python train.py --dataset="microscope photos of single blood and bone marrow cells" --horizontal_flip=true --bottleneck="kl" --encoder_depths=[4, 7, 4] --encoder_kernel_size=3 --encoder_widths=[48, 80, 144] --decoder_weight_standardization=false --decoder_upsampling="nearest_conv" --kl_weight=0.001 --residual_init="none" --optimizer="adamw" --warmup_steps=240 --weight_decay=0.1
Rows from block 14 of the encoder, named by matrix and row number. Rows with one number belong to one channel. Each number is 200 + 20 x the weight over the matrix's rms, rounded and kept within 0 to 999. All counts start at 0.
# convs0: first 3x3 conv (encoder.blocks.14.convs.0.weight, 144x144x3x3), inputs 90-104, a 3x3 kernel for each
# convs1: second 3x3 conv (encoder.blocks.14.convs.1.weight, 144x144x3x3, transposed), outputs 90-104, a 3x3 kernel for each
convs0.117,219,208,224,187,193,222,198,202,225,194,179,207,184,181,216,221,181,219,219,203,211,206,204,209,185,208,222,186,218,207,195,238,215,182,208,196,218,212,211,196,204,211,206,203,207,195,215,202,201,222,206,197,197,197,187,186,194,199,197,205,181,226,216,188,217,212,168,194,220,226,203,205,184,168,192,186,202,185,224,207,196,210,218,200,209,211,194,221,206,207,215,231,218,219,220,209,202,200,188,223,232,195,258,242,231,209,239,193,163,207,185,221,219,198,185,205,184,189,210,207,220,231,215,229,209,224,206,216,221,220,222,231,182,210,230
convs1.117,232,228,226,200,218,237,196,190,228,213,214,197,197,188,191,202,184,197,226,211,200,205,190,215,206,204,229,192,190,233,192,179,199,201,200,231,218,225,210,209,187,217,216,218,222,188,187,182,212,208,185,210,202,182,238,235,214,224,184,208,208,198,213,200,207,171,189,194,209,185,189,200,200,191,222,202,194,209,212,199,218,176,208,212,236,209,211,235,230,216,182,190,184,181,182,172,177,191,173,220,217,205,201,193,201,205,174,199,187,207,205,194,173,189,185,190,198,206,191,221,197,183,193,228,204,222,193,213,225,221,170,210,224,231,224
convs0.118,191,181,203,190,192,193,192,203,206,263,230,187,214,200,203,172,175,222,191,190,214,189,182,214,192,208,216,153,195,195,134,185,209,107,174,229,200,189,206,188,172,187,188,186,200,181,203,195,183,179,196,169,179,187,160,224,189,169,187,183,150,167,208,184,174,206,189,158,176,203,188,202,178,197,204,180,198,187,191,213,201,191,214,202,184,201,205,177,179,218,207,191,197,208,200,188,195,186,189,233,184,200,216,156,202,191,160,211,201,192,191,208,197,202,194,191,187,153,199,212,165,180,219,189,196,236,213,234,208,202,200,227,159,188,226
convs1.118,198,205,193,191,216,196,202,199,212,178,223,229,202,197,225,176,193,198,205,228,213,225,221,198,213,227,218,197,203,204,190,222,183,186,200,201,217,234,224,205,206,185,188,201,193,202,218,232,217,205,201,209,209,221,204,235,229,197,195,190,197,202,219,197,200,212,172,168,194,191,183,196,195,193,219,171,184,215,196,202,222,208,209,227,213,207,201,192,208,208,229,236,239,248,232,240,249,213,236,184,204,205,193,215,226,198,212,195,190,184,207,192,167,180,170,188,201,185,200,197,191,213,209,190,183,190,186,185,192,204,203,217,197,204,191
convs0.119,198,201,201,202,216,185,198,199,188,230,205,174,224,220,199,201,184,227,193,191,217,195,195,212,178,187,220,205,207,214,162,208,217,159,193,231,194,190,208,221,221,198,201,207,197,194,214,202,199,261,205,196,228,182,205,210,172,177,198,168,160,182,181,180,189,203,140,195,182,134,167,175,174,179,157,187,180,151,182,156,156,197,179,194,165,170,190,197,179,197,189,199,193,186,186,186,193,188,194,193,202,200,175,181,166,181,171,202,198,185,196,203,144,180,204,134,191,188,187,201,165,193,210,175,175,210,224,203,190,181,150,209,191,191,222
convs1.119,199,209,219,217,177,226,207,195,235,200,233,207,214,199,174,203,193,181,195,208,196,182,213,193,179,212,215,208,180,190,200,199,181,216,206,205,201,212,210,204,197,212,208,222,217,189,188,188,184,166,183,181,195,199,197,222,197,184,192,195,214,204,181,196,261,218,214,230,190,212,211,202,200,219,230,197,185,227,220,190,234,224,223,237,199,210,242,194,227,242,177,201,191,199,196,192,210,192,224,187,224,214,218,182,194,195,190,174,186,216,216,200,189,194,193,213,130,197,188,204,190,197,200,209,200,216,214,188,172,202,169,190,199,190,218
convs0.120,204,217,211,209,225,231,216,202,224,175,195,179,207,245,195,183,186,170,207,177,201,201,178,201,190,186,196,195,228,190,189,199,197,202,213,188,200,196,216,210,179,208,206,175,224,198,215,209,196,219,214,216,209,197,196,174,217,178,178,184,204,203,209,169,195,186,173,179,192,200,209,204,184,160,182,172,160,174,185,156,167,179,224,199,212,251,217,205,209,210,199,197,185,202,191,188,201,204,189,189,161,202,199,194,168,206,175,183,206,190,182,184,225,196,224,210,207,165,170,198,144,157,187,164,174,168,195,219,185,183,193,203,195,210,153
convs1.120,218,182,226,194,208,204,215,204,227,210,206,204,198,268,185,221,193,212,206,190,216,190,176,217,183,189,210,196,188,180,181,248,174,186,197,187,184,188,217,181,219,236,196,198,208,196,204,189,211,242,180,203,204,187,181,194,183,196,218,192,195,191,211,188,203,194,210,177,219,192,197,189,209,189,182,225,210,222,199,207,250,188,197,188,187,235,181,179,188,187,247,222,235,221,217,221,225,224,247,191,200,178,188,234,186,213,205,204,209,223,162,216,232,174,206,238,208,211,196,194,214,208,194,199,189,222,185,223,210,201,241,208,184,181,176
convs0.121,189,182,190,183,182,195,222,224,210,226,242,246,218,190,194,217,199,200,195,195,195,197,189,205,225,212,210,167,177,184,151,162,166,202,201,191,183,184,184,168,173,180,210,200,208,162,162,163,165,160,172,191,183,179,196,191,191,182,171,173,208,198,196,199,183,189,188,200,180,206,210,214,200,210,199,211,214,203,202,208,208,168,174,180,186,210,213,228,231,219,171,182,182,176,184,189,168,172,176,191,201,209,178,209,202,183,207,197,211,230,208,211,226,230,219,241,234,199,199,191,207,224,206,208,209,194,172,144,168,164,178,169,202,191,182
convs1.121,177,170,197,174,175,208,184,192,211,217,223,213,224,233,207,198,202,189,177,173,184,171,139,167,178,170,198,222,223,224,209,204,214,213,211,233,166,151,184,162,159,193,193,184,210,214,200,216,201,174,213,199,202,220,218,219,205,223,217,213,221,214,213,212,207,204,222,228,212,215,207,207,188,188,182,188,194,204,202,209,201,183,175,183,189,188,177,193,180,195,209,206,207,210,198,209,209,204,206,221,224,212,227,236,221,215,207,209,194,189,183,197,199,195,200,185,191,205,194,201,203,212,213,199,213,211,210,207,212,211,219,212,219,224,226
convs0.122,190,202,198,187,184,199,165,176,193,207,171,197,255,219,207,199,186,232,192,187,193,173,174,190,180,190,191,197,209,199,213,211,209,197,186,199,175,194,196,198,193,198,180,192,187,176,206,203,190,203,214,195,196,194,202,211,203,218,200,212,229,196,192,209,219,213,186,150,210,195,172,199,212,211,202,194,176,212,208,192,214,185,214,202,209,212,207,199,213,216,194,189,206,190,180,206,206,206,204,184,172,234,224,277,234,210,201,218,171,206,207,229,218,216,211,219,210,214,211,209,188,191,205,215,194,216,186,195,200,211,225,202,220,193,198
convs1.122,222,227,230,207,198,232,207,233,226,203,181,208,212,184,190,210,199,190,216,209,204,205,191,210,205,206,225,219,215,209,211,192,240,213,203,223,198,189,178,194,176,190,180,195,199,234,217,214,228,203,245,237,214,224,204,182,194,193,151,185,191,209,175,202,206,201,221,216,192,227,220,197,217,205,257,190,160,219,217,230,250,214,227,222,228,230,212,220,198,207,177,200,195,186,178,209,194,211,221,234,217,221,238,189,209,224,227,234,195,223,190,204,239,202,193,186,170,218,198,232,190,164,201,207,198,222,211,216,180,212,212,214,230,237,213
convs0.123,190,230,227,182,176,178,191,213,206,201,214,236,222,202,192,204,210,243,181,211,200,191,205,208,191,224,209,210,208,209,198,222,211,206,200,196,209,199,192,185,178,180,200,203,199,209,198,193,189,202,201,189,194,197,224,193,172,212,216,211,217,205,194,201,242,205,192,233,254,195,187,204,182,199,170,193,203,183,228,210,200,210,192,203,195,202,203,206,194,204,211,223,205,205,234,208,187,213,203,223,227,207,199,275,253,212,214,206,202,176,161,176,175,175,200,178,184,197,212,203,196,247,233,215,201,217,209,168,217,216,252,259,203,187,206
convs1.123,218,204,230,223,209,224,191,175,216,205,206,195,207,218,203,230,205,189,210,200,212,197,175,207,215,175,203,223,211,219,218,236,236,212,217,211,197,171,198,192,174,194,220,186,203,218,220,202,223,216,220,195,200,210,231,207,192,234,227,205,197,189,172,177,170,201,176,202,192,170,178,206,196,186,176,184,182,207,182,200,205,236,239,191,234,235,216,254,217,221,186,178,178,187,163,183,180,164,189,192,161,191,164,168,204,178,173,222,179,181,197,177,207,194,221,245,187,206,189,196,201,183,204,197,202,211,184,190,185,210,225,196,212,225,188
convs0.124,225,221,225,208,186,204,210,208,196,201,178,211,208,169,220,188,224,206,206,213,200,205,191,193,200,209,200,199,198,219,195,200,200,185,193,201,193,198,197,193,184,189,187,190,192,209,194,197,186,170,176,171,166,172,195,218,216,169,198,202,193,192,198,214,244,227,224,229,239,212,204,192,199,202,176,198,174,168,199,182,188,218,184,207,199,186,196,170,188,187,196,196,163,188,175,182,202,183,199,188,190,201,205,210,209,192,209,183,209,209,206,193,205,200,180,199,165,209,213,196,207,197,194,195,186,180,217,197,213,218,234,230,185,194,195
convs1.124,193,207,219,191,220,207,208,202,192,187,183,200,162,187,217,201,228,209,205,214,202,220,209,216,224,186,174,211,197,200,191,199,195,203,187,190,219,215,214,193,203,191,210,205,192,188,194,195,206,213,201,190,184,182,222,197,205,183,182,198,197,217,194,214,209,212,160,152,182,175,218,201,202,173,196,180,181,183,210,189,195,214,227,205,231,212,204,186,193,190,210,188,197,236,223,183,222,241,222,179,182,155,141,166,226,152,220,205,213,171,188,201,190,189,189,212,187,207,197,191,201,201,201,228,196,184,201,192,184,202,201,230,220,218,193
convs0.125,179,204,221,192,181,226,192,234,204,192,180,191,193,229,211,197,176,197,182,196,204,200,199,187,193,190,198,214,208,212,216,182,220,203,238,241,171,194,179,196,189,204,196,211,196,207,208,197,210,215,183,216,243,233,233,219,203,221,193,211,206,191,229,190,161,171,181,98,162,214,213,217,180,193,171,204,212,167,186,190,170,196,195,197,201,192,183,208,214,206,182,196,164,185,189,167,186,208,181,205,184,194,215,183,195,180,204,198,225,187,188,184,167,169,168,200,205,177,184,175,175,180,174,198,204,201,197,174,213,189,187,192,188,189,217
convs1.125,212,183,214,215,192,212,221,214,238,179,164,233,181,207,202,195,224,198,188,176,195,196,199,183,220,201,211,222,202,228,245,219,220,222,207,198,168,181,193,229,220,199,204,199,198,205,191,220,184,204,190,203,197,197,214,194,239,182,190,186,203,168,199,220,227,185,178,178,201,157,150,214,219,193,176,217,229,202,212,192,217,188,221,153,221,191,198,208,210,205,196,178,195,205,208,181,191,211,188,193,171,192,245,209,191,180,200,209,159,192,170,230,234,220,164,211,171,204,185,192,226,228,221,210,204,194,202,210,215,212,201,207,189,166,196
convs0.126,194,195,225,179,158,177,185,191,185,212,144,174,181,221,196,187,229,211,202,222,255,199,170,177,195,189,192,195,244,208,218,143,179,200,203,190,197,208,205,190,201,187,191,191,195,196,191,208,227,229,196,225,229,225,187,191,203,214,233,159,198,209,164,199,229,242,192,197,201,194,157,197,188,199,177,204,184,155,168,196,179,210,192,214,197,190,182,199,216,227,191,199,209,180,188,193,182,191,187,167,207,188,209,197,184,201,195,197,190,211,210,209,227,161,212,199,145,190,204,187,205,168,176,191,201,187,195,190,190,185,197,189,193,201,191
convs1.126,217,199,200,177,182,190,170,183,203,191,210,197,175,206,197,204,218,206,208,198,207,209,214,222,179,199,227,183,198,204,205,211,176,218,206,179,214,193,204,213,196,196,206,220,216,188,203,200,188,185,194,203,201,198,205,212,194,210,166,217,248,229,196,213,210,216,171,179,186,198,186,204,233,224,228,228,199,210,217,197,189,187,198,212,200,195,203,157,166,177,217,210,192,206,196,193,203,203,212,172,221,169,124,193,171,215,187,204,180,203,186,202,204,206,214,195,205,200,215,189,220,180,189,197,201,190,196,225,209,227,194,212,187,221,218
convs0.127,205,201,209,211,213,185,191,187,208,213,196,198,224,212,199,213,204,189,203,194,209,208,212,194,190,198,197,191,215,193,196,202,186,197,178,207,198,199,203,196,204,182,197,207,194,208,205,188,203,198,168,196,180,185,183,203,202,203,213,194,187,225,201,212,187,200,172,194,175,225,216,177,201,173,173,201,187,190,197,182,212,203,174,170,207,171,160,199,160,173,212,211,190,207,195,196,198,188,197,190,178,200,195,203,195,193,190,207,203,195,198,209,216,192,216,214,188,195,194,170,190,186,189,179,177,214,219,192,164,221,187,208,199,196,201
convs1.127,207,189,213,183,190,208,197,206,201,188,199,223,193,203,179,196,196,172,209,206,211,199,209,191,203,206,194,182,192,211,184,184,202,210,197,190,217,186,215,216,184,206,205,206,209,203,212,210,194,176,203,203,197,201,196,175,188,206,183,171,193,222,212,239,195,162,223,188,187,212,213,195,199,202,210,209,209,209,198,197,201,200,200,193,192,194,211,199,189,196,247,216,219,233,193,227,196,212,233,217,193,184,200,197,191,231,251,203,200,199,224,200,194,191,211,176,190,187,193,208,200,195,206,177,210,211,156,174,207,220,199,176,215,201,218
convs0.128,212,217,219,208,188,200,197,197,201,214,214,197,184,225,225,185,191,233,208,200,192,202,189,180,209,201,191,195,182,182,187,181,176,183,182,179,203,210,209,191,185,177,203,206,181,173,188,199,177,177,171,187,182,166,201,216,198,175,200,169,180,204,147,209,158,205,197,155,189,243,199,203,194,194,186,187,194,182,188,181,168,206,228,219,218,228,220,195,212,188,197,197,199,190,198,175,184,189,192,204,185,182,214,172,211,218,200,202,223,247,215,225,241,232,205,241,188,194,191,189,180,203,170,171,174,181,189,190,173,181,182,181,182,150,186
convs1.128,187,211,202,198,201,217,208,221,215,207,199,211,187,238,204,211,218,198,221,198,214,203,186,190,209,202,184,193,151,187,191,187,165,192,184,176,217,190,197,198,181,191,199,181,186,205,196,192,192,182,174,209,203,187,210,208,217,191,199,193,185,183,216,202,220,181,183,193,234,182,187,187,229,218,201,221,201,200,227,205,196,193,207,201,186,189,193,193,196,185,197,205,216,216,228,208,205,207,200,187,202,196,201,205,215,164,177,194,193,182,198,184,178,183,208,204,189,200,208,189,214,222,197,194,209,193,169,186,185,201,213,201,180,191,202
convs0.129,217,178,186,221,199,197,184,164,177,220,228,202,228,214,216,207,207,221,204,195,184,209,197,188,194,187,186,200,193,202,214,196,202,221,157,235,203,188,183,203,187,183,195,171,184,225,192,197,201,172,162,215,151,168,198,215,211,215,184,185,197,168,183,210,206,209,189,174,204,194,175,196,210,205,208,201,198,199,200,195,208,199,217,237,201,208,212,213,204,218,214,190,212,198,194,197,195,198,193,161,163,183,205,180,202,189,174,188,166,195,206,201,228,216,228,228,214,205,193,207,203,187,212,195,188,202,207,207,198,219,201,205,205,189,206
convs1.129,176,218,203,213,210,201,185,219,187,205,224,183,196,216,227,189,187,193,219,220,206,202,205,221,202,198,202,208,188,195,197,211,201,198,192,193,215,208,202,192,197,198,192,203,179,190,206,205,199,206,197,190,226,200,224,233,196,163,184,196,198,195,195,200,205,237,173,174,182,194,178,190,205,209,240,192,194,191,211,229,211,210,199,212,190,195,212,186,209,209,188,211,217,229,209,192,199,235,190,194,203,186,217,223,200,227,234,227,188,188,194,178,203,203,177,178,196,211,209,215,212,217,192,203,216,209,209,195,185,202,219,210,174,216,180
convs0.130,223,178,195,211,166,175,211,175,177,187,203,196,198,209,235,218,176,204,220,199,197,216,194,177,205,186,200,231,213,231,217,205,235,213,202,210,218,200,196,197,173,182,202,191,202,243,204,166,205,163,156,217,199,211,199,213,221,191,223,226,205,219,214,256,198,216,173,161,236,210,204,210,206,185,176,191,186,178,187,208,174,215,174,184,179,178,173,204,192,220,207,199,204,203,199,207,205,207,210,222,192,168,196,187,178,197,208,185,199,186,157,170,169,172,185,197,220,208,211,184,206,220,205,206,205,184,186,182,193,190,183,236,192,195,212
convs1.130,205,233,192,222,241,230,213,241,180,196,222,195,191,203,203,193,182,213,194,189,194,218,208,202,192,184,202,207,202,195,242,204,189,207,202,205,211,164,193,187,203,203,193,180,193,194,194,161,196,227,164,190,198,177,194,200,229,214,163,242,175,161,241,177,187,202,188,181,244,201,188,194,216,210,172,222,186,184,204,200,161,226,216,176,246,226,194,203,205,190,201,176,168,213,202,188,191,199,149,199,235,227,178,201,203,219,219,191,154,217,220,170,207,207,223,178,160,217,212,176,265,211,183,225,216,200,158,209,220,205,174,209,187,208,227
convs0.131,186,193,198,190,178,190,182,180,185,157,158,175,164,218,187,166,179,192,199,191,202,193,182,198,203,189,191,197,220,202,200,232,207,192,192,175,198,203,208,202,208,214,206,193,201,208,230,219,203,231,216,207,204,201,194,185,187,187,234,207,189,183,183,200,188,201,178,195,196,193,167,180,203,209,196,198,208,210,200,212,202,215,247,229,226,248,232,202,213,197,222,240,214,234,251,236,232,239,223,195,190,191,212,235,207,200,219,193,197,212,206,210,234,218,202,213,197,186,189,178,188,195,182,191,184,184,176,205,180,186,241,203,157,174,165
convs1.131,201,188,190,185,169,185,191,177,183,182,186,198,192,210,209,200,215,201,207,191,196,198,187,187,190,189,199,205,200,201,195,182,193,194,191,201,194,191,191,175,176,181,179,182,193,202,201,189,211,218,202,206,214,194,193,198,198,197,201,211,202,196,191,208,204,219,195,194,208,198,204,219,208,201,196,209,210,207,217,231,227,220,230,213,232,249,231,228,236,234,182,168,177,175,168,181,179,178,186,175,167,181,178,173,179,162,176,188,219,228,218,229,228,230,223,221,226,191,167,187,170,146,163,167,151,181,193,189,190,200,196,192,209,194,192
convs0.132,204,214,203,207,213,207,209,216,208,221,204,183,196,181,178,191,181,194,193,201,187,201,195,195,194,207,199,217,193,217,180,168,186,222,197,197,195,194,196,171,186,181,194,191,188,175,159,172,152,143,154,174,167,157,208,202,201,190,198,184,208,206,207,197,210,209,194,207,181,198,212,202,191,209,192,207,221,225,212,217,211,169,187,176,182,196,184,202,211,184,196,197,195,209,216,211,200,212,210,195,195,188,191,193,165,178,180,177,205,226,204,209,239,200,183,215,198,197,209,206,214,224,217,216,235,223,201,164,210,164,150,158,203,190,182
convs1.132,191,170,180,166,169,165,194,174,186,195,221,207,204,221,201,195,188,198,187,165,192,163,144,158,181,158,175,210,209,212,215,201,207,224,196,199,190,173,188,194,164,190,199,178,191,204,213,205,205,195,195,206,202,203,198,223,195,218,223,202,194,205,195,215,200,198,233,230,205,202,202,206,193,207,191,206,216,212,199,214,193,190,180,184,187,200,195,189,188,187,205,199,194,205,193,192,206,205,205,199,217,192,201,219,216,194,191,194,191,194,186,189,184,183,175,186,185,211,223,196,217,233,207,197,215,200,211,234,212,208,220,205,213,220,211
convs0.133,189,195,202,190,193,193,204,197,207,192,190,211,202,200,208,218,232,229,211,206,209,214,206,202,201,195,196,229,235,204,267,261,217,235,228,193,214,208,205,213,203,206,214,209,192,197,203,200,207,217,197,213,220,197,197,215,205,236,237,213,230,235,224,199,203,200,197,202,192,185,199,209,199,199,197,207,205,201,194,202,197,191,200,195,195,205,206,192,195,191,214,208,202,217,227,219,214,226,215,205,192,194,255,246,218,233,212,197,190,204,189,210,202,208,196,210,185,220,215,208,238,254,231,231,235,216,193,218,189,249,276,247,208,245,217
convs1.133,195,193,195,194,175,167,200,209,202,198,187,191,208,203,216,203,207,212,212,201,199,194,169,179,200,206,209,213,219,215,219,215,205,228,219,214,223,200,207,203,169,184,221,216,213,209,228,221,217,212,214,203,218,222,226,202,223,201,196,206,219,211,190,202,184,198,179,199,173,205,194,184,187,185,164,191,200,190,172,193,180,195,203,196,202,191,197,199,200,207,177,173,164,169,182,178,169,177,180,188,183,194,179,190,184,192,191,209,197,195,196,197,196,207,211,196,209,168,189,172,176,193,180,165,184,171,210,195,198,199,196,200,212,193,198
convs0.134,209,209,198,207,215,201,212,213,216,219,209,203,220,210,201,192,189,172,216,208,208,217,223,207,205,209,219,182,190,201,177,168,183,194,185,201,203,207,209,206,211,205,211,214,207,196,197,213,198,203,206,197,195,200,237,221,222,214,204,201,220,199,191,185,185,184,196,203,190,206,203,186,217,222,208,220,233,232,230,225,239,188,187,197,185,187,182,197,195,206,202,193,195,198,204,205,190,200,190,187,208,210,192,215,223,185,209,203,197,178,182,195,192,175,196,192,173,190,192,213,200,206,209,203,205,211,179,174,189,172,146,161,185,172,178
convs1.134,212,205,218,206,186,219,212,208,234,229,229,220,220,219,210,218,209,199,190,193,190,178,172,198,194,193,194,231,220,222,214,203,218,234,223,226,172,164,175,174,151,183,192,182,195,213,209,214,195,188,214,209,192,221,207,210,200,206,213,204,209,197,196,204,224,197,222,234,209,207,216,196,201,213,201,217,210,212,208,202,213,191,177,176,187,183,167,193,191,185,191,199,199,200,205,200,195,198,209,237,254,233,239,256,228,229,251,228,192,206,181,201,199,191,202,206,192,196,188,198,205,201,202,211,203,197,192,192,193,200,185,200,208,194,196
convs0.135,214,204,202,218,231,191,193,201,174,194,188,173,158,167,175,200,161,161,201,210,204,199,207,212,196,184,201,195,201,202,197,218,192,191,197,168,211,220,199,222,226,182,222,218,171,202,206,216,198,175,176,198,171,155,200,213,187,210,207,203,202,202,198,203,209,175,222,205,198,188,225,195,218,204,210,227,236,207,211,203,202,200,186,181,190,151,156,202,178,171,193,194,198,198,201,207,196,201,214,203,218,172,189,200,189,217,204,170,188,234,181,200,180,183,201,220,202,238,199,206,234,230,202,210,209,220,184,197,225,175,203,190,212,205,214
convs1.135,168,179,190,154,170,200,179,166,196,166,144,198,202,181,178,188,175,217,205,176,195,201,171,183,217,191,200,206,195,208,218,205,217,227,223,219,181,190,196,159,156,186,200,165,189,193,201,170,205,204,194,192,188,176,180,199,173,212,194,185,204,195,202,199,206,199,250,192,198,215,240,187,213,196,208,205,212,205,207,210,211,198,201,206,206,188,191,209,194,199,197,189,193,202,213,185,195,196,198,218,201,208,195,196,233,222,221,217,178,175,174,177,165,194,210,178,206,200,189,200,210,197,192,216,196,193,174,187,198,195,193,212,215,207,215
convs0.136,173,179,188,170,176,181,177,196,191,184,189,203,210,196,205,183,184,178,195,188,197,188,184,189,191,203,203,218,210,195,189,171,172,192,177,187,203,185,196,178,168,190,189,188,196,212,205,186,194,169,192,172,176,192,201,186,211,219,192,206,211,148,193,202,189,209,176,166,187,200,185,177,187,165,190,169,188,191,185,201,177,209,220,216,217,248,247,211,225,231,182,167,188,190,173,176,181,196,175,213,190,196,227,171,208,214,214,200,204,205,183,241,214,217,222,221,213,222,183,217,208,204,205,197,213,195,200,208,162,185,185,169,182,178,155
convs1.136,224,210,221,206,222,236,229,217,220,202,200,224,191,200,213,211,190,228,202,212,220,210,244,234,204,218,214,198,193,177,188,222,179,182,170,171,222,211,220,219,226,211,211,206,206,191,185,208,192,208,211,182,199,191,182,214,199,185,178,180,184,200,181,149,183,152,164,161,189,186,184,186,206,214,184,188,172,189,187,191,197,205,195,205,208,241,218,179,179,171,205,224,245,210,212,252,238,226,254,189,188,180,215,209,176,175,180,181,167,184,192,178,189,147,183,194,190,194,229,189,193,204,180,188,182,163,198,211,232,187,201,181,192,201,215
convs0.137,215,219,227,208,206,226,207,209,229,238,213,194,210,157,221,184,167,223,210,209,207,208,199,217,190,206,216,201,204,218,152,149,200,136,142,202,194,193,198,193,181,189,186,178,198,190,206,198,167,171,188,149,171,168,192,215,214,181,178,199,182,130,208,216,223,214,174,164,217,191,178,227,220,222,200,213,205,182,214,212,208,195,224,185,166,201,199,168,200,186,198,182,184,197,190,184,184,193,193,203,179,177,190,169,179,180,202,183,211,216,203,229,232,203,179,214,190,204,216,196,197,186,206,183,198,218,258,212,249,200,173,230,177,150,231
convs1.137,237,235,230,221,221,224,232,228,219,191,210,212,194,189,204,183,183,198,212,193,195,214,202,204,207,203,208,201,185,199,196,202,200,197,187,201,205,214,215,199,222,209,205,208,214,204,181,188,182,207,194,182,184,208,210,206,229,205,196,214,180,177,195,170,205,219,183,145,209,191,180,192,189,185,227,162,186,198,169,179,207,201,200,188,192,206,205,216,209,216,233,235,237,212,256,234,218,251,225,205,218,214,204,205,207,192,202,201,181,194,206,196,179,176,186,178,183,186,198,176,165,216,198,190,205,192,164,193,172,174,209,202,191,201,205
convs0.138,201,195,204,202,201,206,213,206,195,205,209,220,218,227,235,209,221,232,209,194,213,208,206,207,209,194,206,194,229,246,217,211,211,227,198,216,161,160,180,168,172,176,177,179,173,156,162,181,165,181,174,185,187,199,227,210,212,211,201,198,240,200,203,203,188,201,192,183,206,205,189,193,156,144,158,148,128,145,142,140,138,161,179,192,187,199,192,196,201,203,204,203,205,211,201,199,216,206,211,210,205,215,195,177,186,218,198,206,185,209,215,184,194,193,220,190,224,214,175,206,174,155,190,205,178,198,155,172,183,181,201,199,203,213,210
convs1.138,213,222,227,219,199,202,214,213,217,186,200,204,208,182,214,161,176,189,218,220,224,224,208,209,216,229,211,207,219,213,205,209,208,212,203,208,193,199,198,195,193,184,205,206,209,180,171,180,199,174,187,196,162,191,205,221,222,214,209,222,211,212,240,204,214,182,242,235,228,212,218,192,178,183,185,168,167,175,171,172,182,188,180,210,182,152,175,203,178,191,216,224,228,223,234,229,223,229,227,208,201,187,246,227,235,220,232,222,197,176,240,202,167,209,230,174,246,196,209,199,202,207,220,173,194,180,167,210,182,202,225,221,188,203,188
convs0.139,211,202,230,213,215,222,217,223,219,199,223,205,230,171,179,227,196,162,211,184,207,217,186,204,202,212,211,192,185,199,192,181,187,174,206,192,202,195,215,196,197,211,210,212,216,198,185,180,190,192,178,200,179,186,201,164,219,184,202,215,199,214,222,191,233,208,205,231,233,198,208,194,208,228,224,202,222,225,207,218,227,192,196,162,205,198,188,205,193,182,215,212,199,204,141,206,195,164,198,213,200,189,220,179,240,137,229,215,211,214,182,209,212,183,204,249,188,202,198,188,187,186,180,183,186,189,200,220,225,213,230,205,192,212,208
convs1.139,217,216,209,215,248,203,201,215,212,206,189,193,186,231,170,183,216,207,197,193,192,204,171,197,207,199,209,198,187,202,199,203,212,194,188,196,197,192,199,204,188,218,227,212,206,183,200,209,165,225,215,189,194,189,175,219,208,178,189,204,194,188,196,214,196,163,173,180,201,188,185,199,177,169,164,178,196,172,207,187,206,186,207,194,193,199,197,183,199,188,213,238,208,189,254,244,199,186,208,222,160,191,191,208,160,214,183,229,218,157,200,199,194,188,175,213,191,211,183,194,188,199,185,208,193,180,196,228,214,252,164,189,228,212,198
convs0.140,196,172,181,197,191,173,201,192,197,207,245,203,226,190,213,208,229,194,209,175,201,201,197,193,191,197,205,214,218,225,219,181,209,191,202,214,189,173,187,186,160,174,188,178,194,222,188,202,218,164,184,221,205,213,217,198,194,203,181,179,200,189,191,194,174,206,181,182,194,181,183,192,191,195,212,186,207,199,176,176,186,216,213,218,208,214,206,211,216,213,201,188,188,198,191,171,196,192,176,180,199,217,180,165,196,201,191,196,193,218,202,210,213,193,198,213,211,210,200,203,206,193,201,186,176,191,198,233,192,218,165,217,209,208,205
convs1.140,184,216,213,196,238,219,211,217,194,199,214,208,201,210,189,204,184,214,175,189,199,195,228,215,172,218,200,193,201,205,202,188,191,181,203,206,182,205,198,181,175,182,180,167,176,188,184,203,179,189,184,180,210,202,188,206,207,187,202,163,200,163,183,194,216,178,208,195,168,202,179,190,203,215,221,182,189,194,207,200,228,215,190,184,208,181,177,194,200,185,187,188,204,188,206,210,206,224,211,201,246,176,186,219,140,211,221,171,166,223,206,192,195,169,139,213,155,181,224,233,199,229,199,202,214,223,185,224,221,216,219,203,192,233,225
convs0.141,203,206,192,176,194,212,186,190,199,187,177,183,194,235,174,191,166,201,201,202,196,195,189,196,202,199,191,189,197,185,183,210,197,197,191,166,214,201,198,186,204,186,198,205,200,198,200,187,193,224,197,192,191,208,196,181,200,195,175,200,204,198,173,213,199,189,203,200,190,208,209,207,204,223,207,213,233,226,201,216,200,202,208,208,198,209,199,211,201,199,201,198,197,195,193,207,194,194,197,231,211,218,215,192,193,209,207,197,218,217,212,213,184,206,240,204,193,204,221,221,207,227,227,214,207,210,208,197,192,207,207,184,188,176,215
convs1.141,193,193,200,206,201,182,237,211,190,195,182,190,206,194,169,198,199,206,188,199,207,194,207,198,190,216,179,210,188,201,189,207,190,211,197,202,202,209,207,185,198,187,196,206,200,212,236,209,192,245,211,222,185,200,215,186,199,201,173,213,221,204,202,192,197,210,237,126,191,190,204,192,170,170,182,185,158,168,179,124,196,184,213,187,195,219,210,212,199,205,183,229,217,233,178,208,236,195,224,227,238,189,185,240,165,231,199,178,183,204,178,175,175,232,193,228,220,203,184,203,221,198,187,221,156,195,218,215,211,208,207,202,223,195,218